{"horizontal_flip": true, "translate": 0.12, "encoder_norm_position": "pre", "encoder_head_dim": 32, "encoder_bias": "all", "encoder_inner_norm": false, "encoder_drop_path": 0.05, "decoder_layers": 2, "residual_init": "scaled_by_depth", "optimizer": "muon", "lr_schedule": "wsd_sqrt"}
Rows from block 10 of the encoder, named by matrix and row number. Rows with one number belong to one neuron. Each number is 50 + 15 x the weight over its row's rms, rounded and kept within 0 to 99. All counts start at 0. After the name is the row's rms in percent of the matrix's.
# fc1: MLP up (encoder.blocks.10.mlp.fc1.weight, 512x128), inputs 0-127
# fc2: MLP down (encoder.blocks.10.mlp.fc2.weight, 128x512, transposed), outputs 0-127
fc1.468 092:75 32 49 59 31 30 73 50 42 51 25 50 50 51 44 62 42 65 39 71 51 66 35 26 28 65 38 49 20 38 61 49 20 58 46 23 21 41 63 36 44 75 58 68 66 44 41 41 41 59 62 42 59 44 32 43 18 45 54 32 42 54 70 82 58 40 30 59 49 57 51 44 46 36 78 44 54 60 44 38 47 26 89 67 56 57 59 57 50 48 68 84 34 45 54 47 36 47 55 50 59 56 53 17 54 37 66 49 59 71 66 49 63 22 36 43 35 68 69 88 45 39 59 68 50 43 66 41
fc2.468 093:54 63 51 41 54 59 48 69 42 44 55 62 54 51 44 49 33 26 69 68 50 94 41 44 35 57 81 45 37 59 59 68 60 12 38 67 49 59 57 68 48 72 46 50 21 34 44 69 58 35 52 56 49 59 37 47 44 74 72 72 38 74 28 59 45 40 62 64 39 30 48 36 36 51 33 61 44 50 15 60 68 65 29 49 47 69 27 69 40 51 45 60 57 53 27 40 51 45 50 47 25 65 78 70 43 43 60 28 49 50 53 38 55 51 67 79 55 65 53 19 47 60 26 53 62 67 50 90
fc1.469 116:33 49 30 56 62 55 86 32 36 51 52 18 66 52 56 42 80 39 66 45 43 44 58 72 68 33 56 64 46 51 49 58 67 29 60 41 59 44 67 58 52 60 41 22 23 51 54 52 71 77 54 40 67 71 55 45 47 45 38 39 36 49 31 50 71 44 52 43 53 66 50 88 39 46 38 44 58 49 50 36 76 65 36 60 39 33 51 43 77 57 33 57 58 61 86 62 58 69 54 69 45 56 61 56 59 59 59 61 34 51 22 50 30 61 24 89 71 71 53 74 52 19 64 48 61 76 58 43
fc2.469 097:69 24 60 43 53 44 70 61 23 50 54 40 68 20 19 43 53 65 44 67 61 60 55 51 71 43 34 45 28 67 49 56 45 67 38 50 38 44 47 62 64 46 79 34 74 36 54 65 54 37 62 74 56 66 54 29 29 49 42 57 45 45 59 15 51 45 52 52 42 29 23 57 30 34 80 52 57 79 76 59 47 32 36 38 57 35 41 57 36 58 41 42 16 27 36 64 20 42 54 56 44 57 59 41 46 68 91 56 56 57 49 74 44 45 51 58 39 68 62 54 37 33 66 56 59 26 71 34
fc1.470 060:41 47 43 54 66 37 29 37 43 67 63 53 43 64 36 70 57 35 59 46 66 40 43 33 64 49 48 46 65 62 31 39 64 58 51 50 70 38 58 44 70 65 45 65 35 38 46 50 80 45 37 49 57 38 51 46 74 52 48 54 50 45 36 26 28 52 27 29 31 25 36 42 73 27 31 34 63 34 72 61 70 44 37 36 21 46 53 42 32 45 68 36 47 61 17 59 29 45 83 61 17 64 63 41 48 38 80 31 37 47 68 65 25 87 57 54 75 33 54 31 62 65 38 44 49 67 69 41
fc2.470 085:38 31 42 63 42 48 81 55 45 54 30 46 62 42 48 26 40 35 50 46 35 55 64 69 38 36 51 53 54 27 50 42 37 60 37 45 35 60 22 49 30 50 68 37 69 71 47 39 28 64 44 10 33 46 52 31 35 50 54 50 51 38 75 56 76 42 57 60 79 61 57 47 40 62 78 66 24 57 70 25 50 67 66 46 85 57 50 37 60 46 43 80 41 24 54 35 65 57 50 38 92 46 27 63 37 52 23 55 60 40 51 43 57 34 48 66 28 56 51 81 63 27 56 33 54 63 54 52
fc1.471 141:46 58 57 62 43 93 70 65 61 45 44 63 67 77 52 80 51 68 70 49 27 51 56 54 68 32 90 38 62 35 29 49 39 55 37 59 50 38 55 24 70 40 51 56 40 63 33 34 49 65 57 42 34 53 52 58 74 57 58 29 36 28 48 62 25 70 54 68 74 33 58 55 55 55 45 48 44 58 83 52 37 71 48 52 19 57 79 46 66 22 57 26 41 51 48 74 33 40 58 44 56 54 58 95 56 43 40 35 51 45 48 36 58 56 59 48 61 22 63 47 52 58 71 70 49 46 56 48
fc2.471 115:20 48 57 75 60 50 56 39 52 34 35 61 54 56 46 51 43 76 28 35 37 38 49 38 42 77 35 55 30 47 41 35 67 28 59 77 79 68 50 53 68 50 45 54 59 48 40 63 67 40 51 32 64 46 51 43 37 32 50 79 25 11 52 66 53 43 28 50 56 44 23 59 63 60 57 38 71 54 40 36 92 53 59 46 89 58 62 27 49 55 70 43 64 46 68 65 42 42 39 38 33 68 22 54 35 59 67 53 54 61 34 60 44 43 52 47 46 50 57 60 34 85 48 64 58 52 66 85
fc1.472 035:28 44 54 55 68 62 27 56 60 65 44 41 26 62 24 39 45 27 74 58 65 43 61 55 44 44 54 31 79 47 20 33 54 56 52 38 68 28 64 26 33 72 45 69 47 67 33 52 69 58 26 17 46 51 49 19 66 41 68 51 57 44 56 47 67 53 42 43 51 44 46 31 64 45 39 46 43 53 86 55 70 54 46 39 60 44 44 23 40 39 50 58 41 28 40 66 59 48 80 86 34 69 39 45 31 53 66 47 27 44 72 45 45 52 68 55 60 50 74 58 66 36 66 39 85 68 66 46
fc2.472 062:55 40 35 54 44 22 81 39 31 52 41 66 79 36 65 77 75 48 28 31 44 42 33 26 47 46 45 77 32 60 58 44 51 57 43 48 37 68 24 79 82 55 64 42 47 32 61 36 39 42 63 71 42 45 48 76 59 66 37 50 44 42 48 34 23 42 54 50 31 49 35 65 52 44 60 53 59 42 37 32 43 51 52 42 19 66 66 58 57 52 59 49 48 73 33 34 42 57 41 09 71 29 64 47 75 40 47 32 65 47 33 59 43 69 36 65 43 39 33 37 58 63 32 46 13 44 60 37
fc1.473 038:67 53 58 62 67 48 33 29 50 65 51 40 20 72 43 46 41 31 47 64 75 22 54 43 41 53 54 29 81 43 33 33 52 58 33 63 66 39 46 38 63 48 53 53 62 59 31 43 50 59 52 26 31 30 35 00 54 64 68 50 57 47 40 33 56 49 59 36 46 20 47 30 83 33 43 50 62 53 91 52 51 75 33 51 40 57 41 24 46 50 64 40 52 40 52 53 49 53 64 46 45 71 54 46 46 61 62 48 29 61 79 57 43 49 52 74 54 32 57 68 64 70 34 54 41 86 46 55
fc2.473 070:22 29 34 46 58 43 62 76 50 57 38 64 80 28 44 60 78 49 50 24 28 70 44 51 64 43 38 68 27 64 54 59 52 52 60 31 42 58 41 63 47 74 53 52 35 36 65 50 68 45 33 50 61 64 69 99 56 39 28 47 48 48 66 53 36 47 33 56 44 78 40 65 27 52 64 46 40 35 23 42 62 21 68 43 50 53 68 62 57 43 40 64 39 54 34 52 49 44 61 53 56 30 45 49 50 36 42 32 64 32 28 44 48 79 51 43 45 64 41 32 53 32 60 24 62 22 74 40
fc1.474 122:31 57 27 30 51 33 38 54 56 49 66 51 40 49 48 32 36 55 69 51 51 33 63 42 49 63 22 63 31 19 47 18 54 71 54 69 29 61 41 52 57 34 43 80 50 39 35 45 16 52 48 62 53 65 47 77 58 19 34 46 68 57 52 38 27 32 59 57 62 50 59 56 50 58 59 56 52 25 54 30 41 39 31 16 48 41 24 46 66 50 30 63 57 57 56 22 41 68 86 65 23 47 58 36 66 30 45 64 51 67 86 51 47 46 34 40 53 32 27 54 51 64 68 45 43 57 36 31
fc2.474 120:39 53 65 36 61 34 70 64 25 45 28 57 70 50 43 43 60 53 32 33 40 46 44 65 65 15 57 32 51 65 33 74 44 19 45 36 53 32 53 64 62 65 73 23 62 75 56 41 63 54 58 60 56 25 78 47 47 67 47 59 36 42 69 62 61 57 47 43 47 43 49 53 54 72 27 61 45 55 39 52 63 77 56 69 71 47 85 33 36 55 48 46 41 41 31 61 53 57 12 07 59 71 46 60 62 69 69 39 68 30 25 50 45 62 63 38 49 58 74 46 46 49 32 60 43 47 29 66
fc1.475 121:43 36 65 85 61 23 75 68 48 29 40 38 57 81 61 31 40 71 44 69 59 51 60 48 34 21 63 44 48 53 43 39 47 50 51 45 28 48 67 31 54 57 47 45 59 53 39 22 55 55 69 44 35 31 56 05 72 51 78 69 58 56 38 54 19 40 46 63 35 84 64 52 40 43 54 61 56 73 64 41 39 59 63 65 48 71 54 37 73 54 28 45 75 56 30 58 56 27 52 29 49 43 49 64 64 54 55 60 23 37 74 47 61 68 26 40 53 55 59 37 55 62 50 54 43 55 31 21
fc2.475 122:45 37 17 25 59 60 37 52 48 46 55 40 55 49 58 73 68 43 75 35 38 44 55 46 64 88 31 59 55 50 51 54 33 48 30 43 54 56 22 59 59 44 83 74 34 52 53 76 38 52 47 60 78 65 15 50 39 48 51 57 53 26 37 62 45 44 47 37 46 38 48 67 54 75 52 66 29 39 15 46 41 35 48 27 56 38 59 70 42 65 69 67 34 55 68 48 40 46 47 49 38 60 41 38 42 53 43 00 67 35 46 69 55 46 53 64 63 49 55 44 21 66 35 76 65 42 44 74
fc1.476 150:57 74 60 53 48 68 40 24 48 40 23 86 46 55 52 79 68 58 47 41 60 46 56 51 70 50 37 32 64 60 38 70 33 62 67 44 47 49 31 48 65 39 43 45 55 58 59 47 23 44 65 35 62 24 67 61 42 73 73 50 39 55 57 17 59 36 91 36 29 48 57 34 34 60 49 43 34 46 40 65 16 46 72 49 44 50 57 70 46 66 32 55 58 55 28 36 18 28 74 60 43 66 56 52 40 62 44 34 60 50 53 44 55 26 66 55 31 70 49 33 49 47 51 31 37 58 16 26
fc2.476 108:59 52 41 51 96 15 54 59 70 51 75 31 59 88 37 34 65 50 35 43 44 60 53 45 50 44 24 44 43 26 47 57 46 59 19 44 47 79 39 54 26 54 55 48 91 32 41 45 43 40 59 38 54 41 72 37 44 28 30 40 64 51 52 44 47 52 48 45 44 38 27 58 50 52 48 44 49 72 69 17 46 54 39 39 63 42 40 38 30 34 33 48 26 27 66 22 37 72 68 73 48 66 54 57 49 69 44 58 63 62 36 52 41 76 70 57 44 55 55 34 66 52 48 43 55 54 82 65
fc1.477 162:19 52 38 37 53 60 46 51 41 31 55 64 58 37 39 46 37 27 38 47 54 48 51 55 59 51 45 49 53 66 41 20 70 55 31 34 51 54 67 88 49 18 41 32 49 49 36 30 38 48 36 55 62 39 57 45 39 41 55 54 56 36 44 31 17 59 58 71 74 48 55 66 47 42 48 30 47 50 76 73 46 23 41 52 55 63 38 33 22 29 55 14 56 38 73 33 43 77 48 69 52 44 60 79 07 52 55 47 35 61 37 35 47 76 48 76 41 45 64 49 58 72 45 35 24 36 62 39
fc2.477 144:82 26 55 44 40 60 40 54 62 57 39 32 45 47 53 53 70 62 59 38 58 44 44 45 60 64 56 54 46 55 41 78 43 49 63 45 44 50 50 00 62 81 77 72 45 54 57 63 57 56 60 48 46 42 39 47 47 64 69 56 33 59 68 63 69 34 42 32 40 55 46 53 66 62 46 71 63 41 23 45 55 58 57 44 51 35 53 66 77 65 57 79 57 71 34 62 41 30 47 21 53 81 39 33 72 28 52 52 63 45 71 75 49 10 36 37 65 66 47 55 24 30 40 70 58 59 19 59
fc1.478 072:35 12 66 54 49 10 54 26 45 51 34 29 58 27 42 77 55 50 44 46 37 72 41 46 43 56 71 65 44 58 74 22 89 65 51 32 61 38 31 58 35 53 41 48 32 76 44 59 62 43 77 63 71 40 43 63 48 47 64 51 41 44 50 55 25 57 50 55 86 83 74 35 53 41 29 50 26 23 39 59 48 59 44 49 56 49 33 82 55 40 30 38 50 44 40 47 49 40 47 64 34 56 53 50 46 29 55 53 55 33 51 67 36 38 26 50 15 56 42 54 63 57 35 41 53 55 51 65
fc2.478 082:67 78 45 55 55 74 53 57 80 27 46 59 42 78 57 37 52 66 46 58 60 51 52 44 47 53 11 42 32 35 22 71 21 40 47 72 34 88 58 34 48 55 60 62 59 40 57 59 37 63 30 46 35 62 78 45 40 45 33 49 44 53 38 46 61 64 55 62 14 08 25 51 48 57 55 38 54 69 44 51 40 43 61 26 50 46 69 39 20 68 69 65 39 64 62 41 56 43 33 43 53 47 47 56 44 74 33 38 35 55 28 27 66 57 73 64 55 38 50 50 33 51 73 59 53 33 58 42
fc1.479 046:33 22 58 59 61 30 35 47 50 88 46 65 51 45 59 50 56 32 56 52 47 38 54 58 47 46 65 37 83 54 47 31 60 75 67 41 76 34 55 30 36 73 57 65 50 57 44 55 73 50 39 36 43 41 55 16 59 55 47 44 37 44 41 20 51 42 45 38 55 63 43 29 54 38 39 23 48 41 71 67 69 42 35 45 51 50 32 23 57 38 44 33 55 52 46 76 21 42 82 79 41 61 65 45 33 53 77 40 39 35 70 65 58 91 66 64 61 40 67 55 69 58 49 40 61 80 62 44
fc2.479 091:61 69 37 47 41 56 70 45 51 17 59 34 50 64 33 49 65 57 50 39 52 47 37 32 55 48 26 59 15 56 43 55 36 38 21 65 30 66 43 71 78 39 47 44 53 45 48 30 29 41 54 54 39 58 49 75 45 32 64 55 63 53 63 79 44 56 43 51 29 27 40 66 62 60 63 67 50 58 42 13 34 58 65 36 48 44 69 64 29 68 68 67 38 52 43 27 75 67 36 11 56 46 29 52 77 43 32 47 52 66 31 31 34 15 40 58 41 68 35 40 40 35 51 47 46 29 44 44
fc1.480 122:75 25 62 25 66 47 41 37 40 38 71 59 56 64 27 46 63 59 45 66 74 51 66 38 47 36 46 29 50 61 47 44 51 39 54 66 56 57 81 63 51 39 28 68 41 34 57 67 55 49 78 78 48 53 45 36 63 84 57 49 51 33 37 73 59 66 32 29 36 41 49 55 71 27 53 47 67 63 55 51 77 62 72 46 50 59 25 60 39 55 65 25 35 79 28 61 13 48 52 55 58 50 51 37 45 73 66 40 39 66 52 54 20 46 75 71 76 66 41 71 57 63 62 55 35 62 60 53
fc2.480 129:08 55 23 44 45 28 51 42 32 44 38 53 51 35 62 55 48 31 40 44 18 41 50 74 55 60 42 58 45 33 55 38 33 65 38 37 36 52 21 34 58 81 86 33 62 52 39 36 43 49 37 37 61 39 46 76 59 24 57 71 50 54 55 30 45 49 56 67 42 48 48 52 23 78 42 49 48 47 51 48 29 80 23 55 67 67 79 41 53 39 51 58 56 27 68 24 67 48 57 47 54 70 55 57 51 13 42 45 53 29 53 58 66 56 46 25 19 31 61 32 43 40 52 49 58 33 43 39