python train.py --encoder_arch="vit" --model="masked image model" --dataset="regions of photos with short descriptions (Visual Genome)" --train_examples=101725 --image_size=48 --crop_scale_min=0.5 --horizontal_flip=true --translate=0.12 --method="mae" --mask_ratio=0.6 --loss="mse" --encoder_norm="rmsnorm" --encoder_norm_position="pre" --encoder_activation="gelu" --encoder_mlp_ratio=4 --encoder_head_dim=32 --encoder_fused_qkv=true --encoder_bias="all" --encoder_qk_norm=true --encoder_parallel_block=false --encoder_inner_norm=false --encoder_moe="expert_choice" --encoder_drop_path=0.05 --encoder_num_experts=16 --encoder_moe_every=2 --encoder_expert_mlp_ratio=0.5 --encoder_experts_per_token=1 --encoder_shared_expert=false --encoder_patch_size=[6, 6] --encoder_layers=12 --encoder_width=128 --encoder_positions="learned" --decoder_width=128 --norm_pix_loss=true --decoder_layers=2 --residual_init="scaled_by_depth" --optimizer="muon" --muon_scale="match_rms_adamw" --learning_rate=0.0048 --momentum=0.95 --nesterov=true --orthogonalizer="newton_schulz_5" --adamw_lr_other_params=0.0014 --max_steps=6700 --batch_size=384 --epochs=25.3 --lr_schedule="wsd_sqrt" --decay_fraction=0.4 --final_lr_fraction=0 --warmup_steps=670 --weight_decay=0.0 --adamw_weight_decay_other_params=0
Rows from block 4 of the encoder, named by matrix and row number. Rows with one number belong to one neuron. Each number is 500 + 50 x the weight over its row's rms, rounded and kept within 0 to 999. All counts start at 0. Numbers have three digits each. After the name is the row's rms in percent of the matrix's.
# fc1: MLP up (encoder.blocks.4.mlp.fc1.weight, 512x128), inputs 0-127
# fc2: MLP down (encoder.blocks.4.mlp.fc2.weight, 128x512, transposed), outputs 0-127
fc1.461 083:555588525536477539517468437496461502489308554351534521412609495425478501580483499441539587464475365497447535487501553534572469502476414587497460524505518552486395538537564493453493450468508548433428565570452494538500488445538552551493508456531466495535492573567496466519442511527541545523493462504505555470498493509478422457495590488545540544528474483454573504443544471525446519518550
fc1.462 061:364536566565442440519546483502478541512425564498576554569446522610481530483469473565564563410527507540506513552519556493448473543422456619453543492495501486375555526449567536473584447524433515595600555485464454494469544516562486480469514529522474607506461519507472422499603488578466455470458552443543518531449596393504535547543477506477515490479508503520531563452495495482563513519531
fc1.463 096:493545494426541580464439517523465530409556540487449478514561504529441428567517519491527616466471426382447493467441423530516474584501446430551539463456506529528463445511496433438463556484509482573404546465562517609441488499514539623541481515501497488535571434589534440463548480511502468506503492443523496484370473470545442428463476499449510610488440493584552509594522506554529448555525
fc1.464 089:547653511487470534527478493447471528471395451556506489443503493500506549552424513453509552449495437493523524466545402413517514560374448425466460535519437571508408546433497502544569479591523467593533504451505508570519600407389547563484463602476482551584505488426506481470513486492502430508533495528505502507421444406474578558534467558478540503504526482470485468503476395502525495438516
fc1.465 091:482547476382569505395492535575499480499480468520500523521537519483529522537468533534489491458479504595551481459548405627479411543539486529504549578501542474474435399581389529548458479566428532512518399475495429571496483452519473555509542590537439437483466579494494429487490546563482484428513503445502533490450447454562488462467550437450565473568449469564540489406515501634442525520547
fc1.466 091:512482400446600569498549531515497413562504483588401585600485435430435498479469456483496585508515492562451490584499457539462421403512408469521455567419563544510476467560428480488416545480460529568502515480481529470474512463485414456534546518551606429463500521540561460549473511485580542496463534492486429434470516582535468495453442564506536449533472488503577413503501564540536482399502
fc1.467 079:490479537492475445451489542499426552476511419462475536568493389524596457490457520498519549513548484466501540541463563609553399537506448549447435567482578516532432509527461493512463448443511466409493539463525573503516413386504558498493472477482506565436455450452568481467474438463408548541488438458620640543623561519486549538562526419450515564455515481529465515502473474442543506519531
fc1.468 098:475627603454561513538448533514454497492543526498431482524554531568498440486510458528487395470554556578537448552537405470585484488446483532414558568452519616464408542604471558543490548526472460508605565500542413523529515452539549495530541557566435557477456501487546484557478473514438503546503578474410524539475440438512492558442595505567507487509484477463435477513526536601558518464519
fc1.469 094:477488481410475568454499489468424480437470449450415523516471488440515484476520543523618556480535476458440513465462485477540512507497465494492505489463532619485437466498386499581488405501429539485457506455532582520481508565502571443534475574519531418561520489549565472555518511456487528544551452495551590448512459433517474477525573497427613359509623480523476511502597534435604416470515
fc1.470 089:520508476442506465489550575442583400505515426562522442466546474473465468437514573507480441524490433526471459455453528520535450623544526366486458465454427544479592472554478464449556547422483463500538514487528460501513572473570527470520515418491519529506441434499556496510502466465552513446564473555463526462500476458423487467510526587406524414516545406658449492466509500595417552463575
fc1.471 083:530472512489524612460529434517491602458458525484517564457523579427506461535490487544485559628544547562440559457465537525497498478503491442549546467561587438525434481484501398585551456504565458590443473507541469540556658493482496453490521489461502521549545512455465510463429557589581525535484557514567531546433490446501463515407578557482529437565502511509557548517473454437494562485615
fc1.472 111:516485438569398462453426543495469469489390546449430541516555530442372570545562503534516568599533479476450473532533504460481527510517562482478484571482375496465388517485447530538523501476504503464520431506495486455638540398487600436493539449537484514447543501505520442528455488621538493544567445484516494531585478483478498583511525484598508518437553476427513528519492480485404528537426
fc1.473 077:516501521573541453625545499478530573584544467452570539576521479553568537495439542464428486623525557512531437491544477532512475513382539471507432562452524527512492496511475423535441521495478510477568515434546494488454451449539471517522502433468492468512576496483646483566537502512388462516445556471520452527472462572493528461538501482422636564439434388540481509496501466406503455418472
fc1.474 070:498512589581450535522421428565506537526528424515533497484535522515499481487504508524538509524525540447490538393519441519480498623493461501436499560520501674461471504497576591490547411522438455431525389580492596492524545499518443491571516561489513536459524461503510475463540399577490425436518478566487463513517374503485530530524487564504452582541539432463447402466491508509444463423550
fc1.475 068:442483552525543494415446509435525548464452466520515564556606472446524518476513456514515492423496533484464460513442541476540434512591478522549452440471477558467502593479448509504448484544396486502420531480457561516511540449480470513459484545591496462526417554539524485502449478575428437497635520584484458595524483547447499504544577515363575616519467438458575480393478493500561416521525
fc1.476 095:545420540451538539502436458489527440462457509488436573460438466534515454496624601477546502464449529459515500414470397454544450538520504409547419498493526497567442601488555407473457505543473513523470444391446535547495558482445518478520453410464528517413541515417551525483488573533515508579509538494543519550415474504502489581508415437535481421478405556565481433446409554512532512453517
fc1.477 102:507555510465470575468525432497469590461548452462537500413515430454518457437532602554508535627459574519447484487497486596485491542460457440500545403459525547479455496438506523383511403529482485489459622493531458493570476555486580463439394493431531472525454454463444538567480550518489528477453497528596534524522555419499472604459457491437540505415512524446568475477562562473581531483499
fc1.478 102:501514471409513458482460498449517427586593496582485417500585505447496470466594585494562515435466501480450478532446471602487527499422504437498499444435456557511517449483409563493497471535532606607510455494557444471445487438444506438443414436467493486511479601485490478562486569436560521500560459455520480515527551578500494479408543468476568512601397512576497438534524441503412533498504
fc1.479 149:467462495523544472496566455493531511419482456540439444478467523532440547464488479564482483481534432519595406456472484475487367593411473501518528492464444515541490537495547459542448556604491468545475473455563519467639525499401479482518380529556439523528459442575568568538514470446495566461510546443516487452539477470471537400417483614496565522498541481394471430438463478547571481466524
fc1.480 067:431529519508504489598490459546456523582489533497471520482579426518476536488369568528514424489460478483476537552459564528560428548455454501406452495469556433467492470414523469507524457509523459566479459542509548538532518384429467484467505533566504521465505576455407411467495433531450407518476476447433550545502616417547534468521495498531465617477563377490523490449423475414578497494486
fc1.481 093:439558589492489487496581540491531548523465539567522502411521463504557462552566508503460410505570522549471501488437449508539524497547510542516500415522430567456474583473500554505439413500425616574401521520473416414440481506513562506493443625423479499467431517491548628434439451550592531526601458463533379491504515557475544574540530462495541486504487472467564493527482498475534495478452
fc1.482 116:538520527543576483398466568485431429482517504549485526492654553569419447565499473481452544463481566485472403452442489491519589499452510433459503454466545544481481467529430540552456503499529495564508398545461471455464505463547635451494465425527499472483498462490593483551534471469474459523510477553486574639410444478489482497517571506466484410457411524501570437476491487547553463569585
fc1.483 103:511494541471513602503568535465503590475449522472603476451440584492427403454481640576492520491481464547489571550470491592501573544505484423474513516511545470523458524495538542465549466547480529540387515509506458489523573580451513512468397512464519548474449572432488430496487534489586569447560511514570550488511574469556433509538623463517509442526576573530535425479445487462598545489531
fc2.461 096:515456444508607473406480655483570526585488570601469477457487476530533498489544479517455506554574494513444474512544459565493546466551538461424443497436505568565496551503555438539522492532444532488599451500588504492507495410483528502420471553526490498499603541475560429483513468393476558549605488582501487522521549412451605481541487538542500460438489474519486465599508565465465456483423
fc2.462 071:563463450416555499526473538504482564573556402457466573439510535384584462451611483356493402582484465470468513512521480463539451503457516499430452543432566514513425486456451471537411533439539400465483491531539500495521479533470519486494495451498547471464585484538495569549501592366480446471470565494428505552458449508509516520484497512510590588560551516527471468474488484451431467456576
fc2.463 101:505551530446393407409488586564522436512499445619496542453491519430503551485478479543486501519563530532515542599419506429603488468502463594447445530487513525524463497543487467389544491445481549525514423571520468490582398528588428469415485580472498513507514558465542521472549552443570468451437514506421445545507491521448521631565524524536467526513473457507507469488501597511563538435499
fc2.464 100:451473500516508461488554528491477432484605580431406562521482504440527522544547537513473428589516540512456454498554593552451442450563595588529524504569504482507510456575540464487489513430484492477459511468530547360481495591582535490541581475573509447475555539515512436450435527499431576501439485514493483531529562586527399481553547475564454385431470535510474471457566555476464431501414
fc2.465 117:467512430478465464558514392531554476566463471552582526470364488455515572561540490521593533608418491452436508464552492514515503583546648499470486454440506507466554473485518498472479427526457546542430486557418538615549483501496519501492547440442503549473530505455520551452475502480538419516506462520494478512513470486590500491502419526516440472657594483460456468537534539485419420478558
fc2.466 095:561493503451564456517429524580480427500538473643526463493444524431529563530469560542541504466553569500513483525522463516526455550537459651417490552485401562476441521578452501450512484529528514483434562499459456523429496530595444478422471555586511530422467475468508502501575438368548446451415463529512519526537450424446536467472551484546475509613535441466570525450484550510511524447491
fc2.467 089:389491415459491548461544490513542442475542498558497467536496596454548502553548432507449550440473456557471490386476424467516588421547515565568515512553383429527512539531467447468468593494530448521508453611437442491528580489432400522520541555448517501511561420556482513567554645512482522447506475524486461491445532497452496474465547502570468441475524464440587477554452545508437493526553
fc2.468 112:534395530488544558544463468515505436520471467479556511438520458459466519459507516478522610520442462469470670487493544599531540492540482469545461458478519455566487447430389498581516514502516579501540462562486589510488518527469553460566517522422565522552497429466479598409420447565481461496512401462508546494553560598496479523483532508503440550494426479611528516422465482409441474564532
fc2.469 093:468518481464477523446615457613517443493529406501457611554490537390541503481539528519477500497602506533404549534446580503529465528517520548458454533568440474440512525582472508544516581444491523468454495503458511459467506485575456626496565575487528377540579471510436456470666456496498552451570527510557536511551541493522507481405545490489505483525489522436569492483408492502466487483446
fc2.470 084:580561521571514460456471531558496491569419509498545519442395498567447506490527480426480557497538526526565564510457544537535527466458463495467559562469483483465393488447611559496442487497465468516420503510537493595451440428563570455496495681564522475463521387462535464436500513542514516495515611474543403473510469454517525531477415566504407468507454443479486453485574502515558424537474
fc2.471 087:427529518477583520510512523418591550484556552533473444501368587434542476510486438506389423600435512541477433497471502426518502533478465533465518451481503539557545577546491478460460476413604461437524477495529584471542361576485511455539549571475491538504460526464464562531460458547460598466410534424467469447580470443502565485427428545454529474567506430492525517541526497485517484528511
fc2.472 102:570476548448513497425456501452497525450543499484493492511588592415516499610599381601586527515425488387464480544575447455466575488499535512531490540465466436403500550449395506543533528452502499505464512466491498451490456583531520461444469600480540399458505467483532438509577513535531456545454493483511498417529532558483450506608560532580463513533492531366486508487534477462538474546478
fc2.473 083:510534450455598557564462502484479432495526518473427458427509456471451545473546470493454572503518463487383549477544552432452501517502562541521561524591439508470472549516502551496404593539463523487483489370546512490444555489598581503446505502617566553547501550516608541534478539471536505454540511423528576570496518584557520506531482501508452573486497548461466633561477433474439497598526
fc2.474 074:494594464493545520551600577553434508543532583509393539451513522454498472475533520416476489516457449535513496440507497596428453459537623414518555552530591487473537453551496540546499539576528459549561487495580451496516427435514541474473448485473383532603502479498517530576476494427548467517537461508479541452523522560430563444399521514528573422497546484583492475499568430599489484557464
fc2.475 074:475463477502488467550467515494454567498487447492431550493516444482487467563487521422545465504556533561417522538568495424514482478484449434479493510469476477551480592555455611503407567493428484514479416399489586560563523489586530461532565475507583562473483526571509424555569546362438439494486501378570534504492498516446482505553487469393560462505552580568506567486433507468416438465478
fc2.476 082:432462549570481632514468582381418538460446526558555488504443514464428463466465472521359472531536526508626486564483495463569475505497410590521457500526552580547506498514510514515460459481503584478474545502572521576452487566553539482489446561569507554650469480566516537574467452467526546514523505428532477536512555581440490545499477454517465539476509541494548582492429476472499414467509
fc2.477 096:442441544434514450482548565528483496470415496496412492572473485410567578466505541557490455385524551517433452565546464474500625482546572555425472504501588523562431519544474562472466521423471471472497478473487539481427510453522471535564546405535565492549526457497476448537571434404522491399535564441427466457526462512471511493540569461430523455445445467542560522485534556425513458566600
fc2.478 092:436474472537566481536547538542554503544459486434535502381506452540396587481500413489513516478520537504470467477469448510460467514556518502538546494522564487481432367505523353529501515519527497586507461452528483474538455485581490512577543515585458535479429493541401489536437478507495492532471500398560493383540427406499425498475535478484484498526633488507428509507453469420528479390591
fc2.479 145:459540394474486466588547436456508481485490524457458455549463489466531549410484528440540471573479426402557561428447518529535440538490524534553522422574496504526502511400509523409539582441402453534455570496480500499547545579417506537587531579465499515480486395476452543470405511557462569435522497525513455464576499530584528483604548550483538584547455494496525522457546567456567445448483
fc2.480 078:510454487484495494477451505499502550493541380500541501468418501369549400543643412499417547543485429480487494488542442444473597474495522588513492494486549596509430507545499478464478555389469480491563471471465398514468476590477474510543521411452475492520518444554535581546441557357527487480481574492515448571491419614429530510521506457472496522531448531516520541537546561496489482492503
fc2.481 097:516643411449472439470457445463507555494465470460503468499567506537496534586480455442555527448564592581494506432540548575433467455536519532592553518525397478494539531480499528555514563479559449370550597500488446454543509468468520577499509468518551503489450522549477460419549496419479515469401573493462472526536521458523508431444590454567387553482562522432469521504477467515517411554533
fc2.482 103:529466448472475477466365509469518446470372480458518457386475550584423511522521508546541452435402568424467485462521473449521448479536474516426560515464512567455495489551523538515528546486508443555472449421452479568527489528465587442437358538534490521451455545432595452559492477475444491533509487521534498443496463486473544486427557546429466386459570485497462479546408432533581515502546
fc2.483 091:473473430515478422545521579455558489558515481522474473482515546530565469444521367496490454531608492501473544460450610529402518496533530481518493561542424453443542503497527558572486577553415525477645500473459495538487471371473427529514577537563539418482565457468493472455512505430410448546480517580474470452560468485527589444496541572513559555485487463411426535502529557452506451490499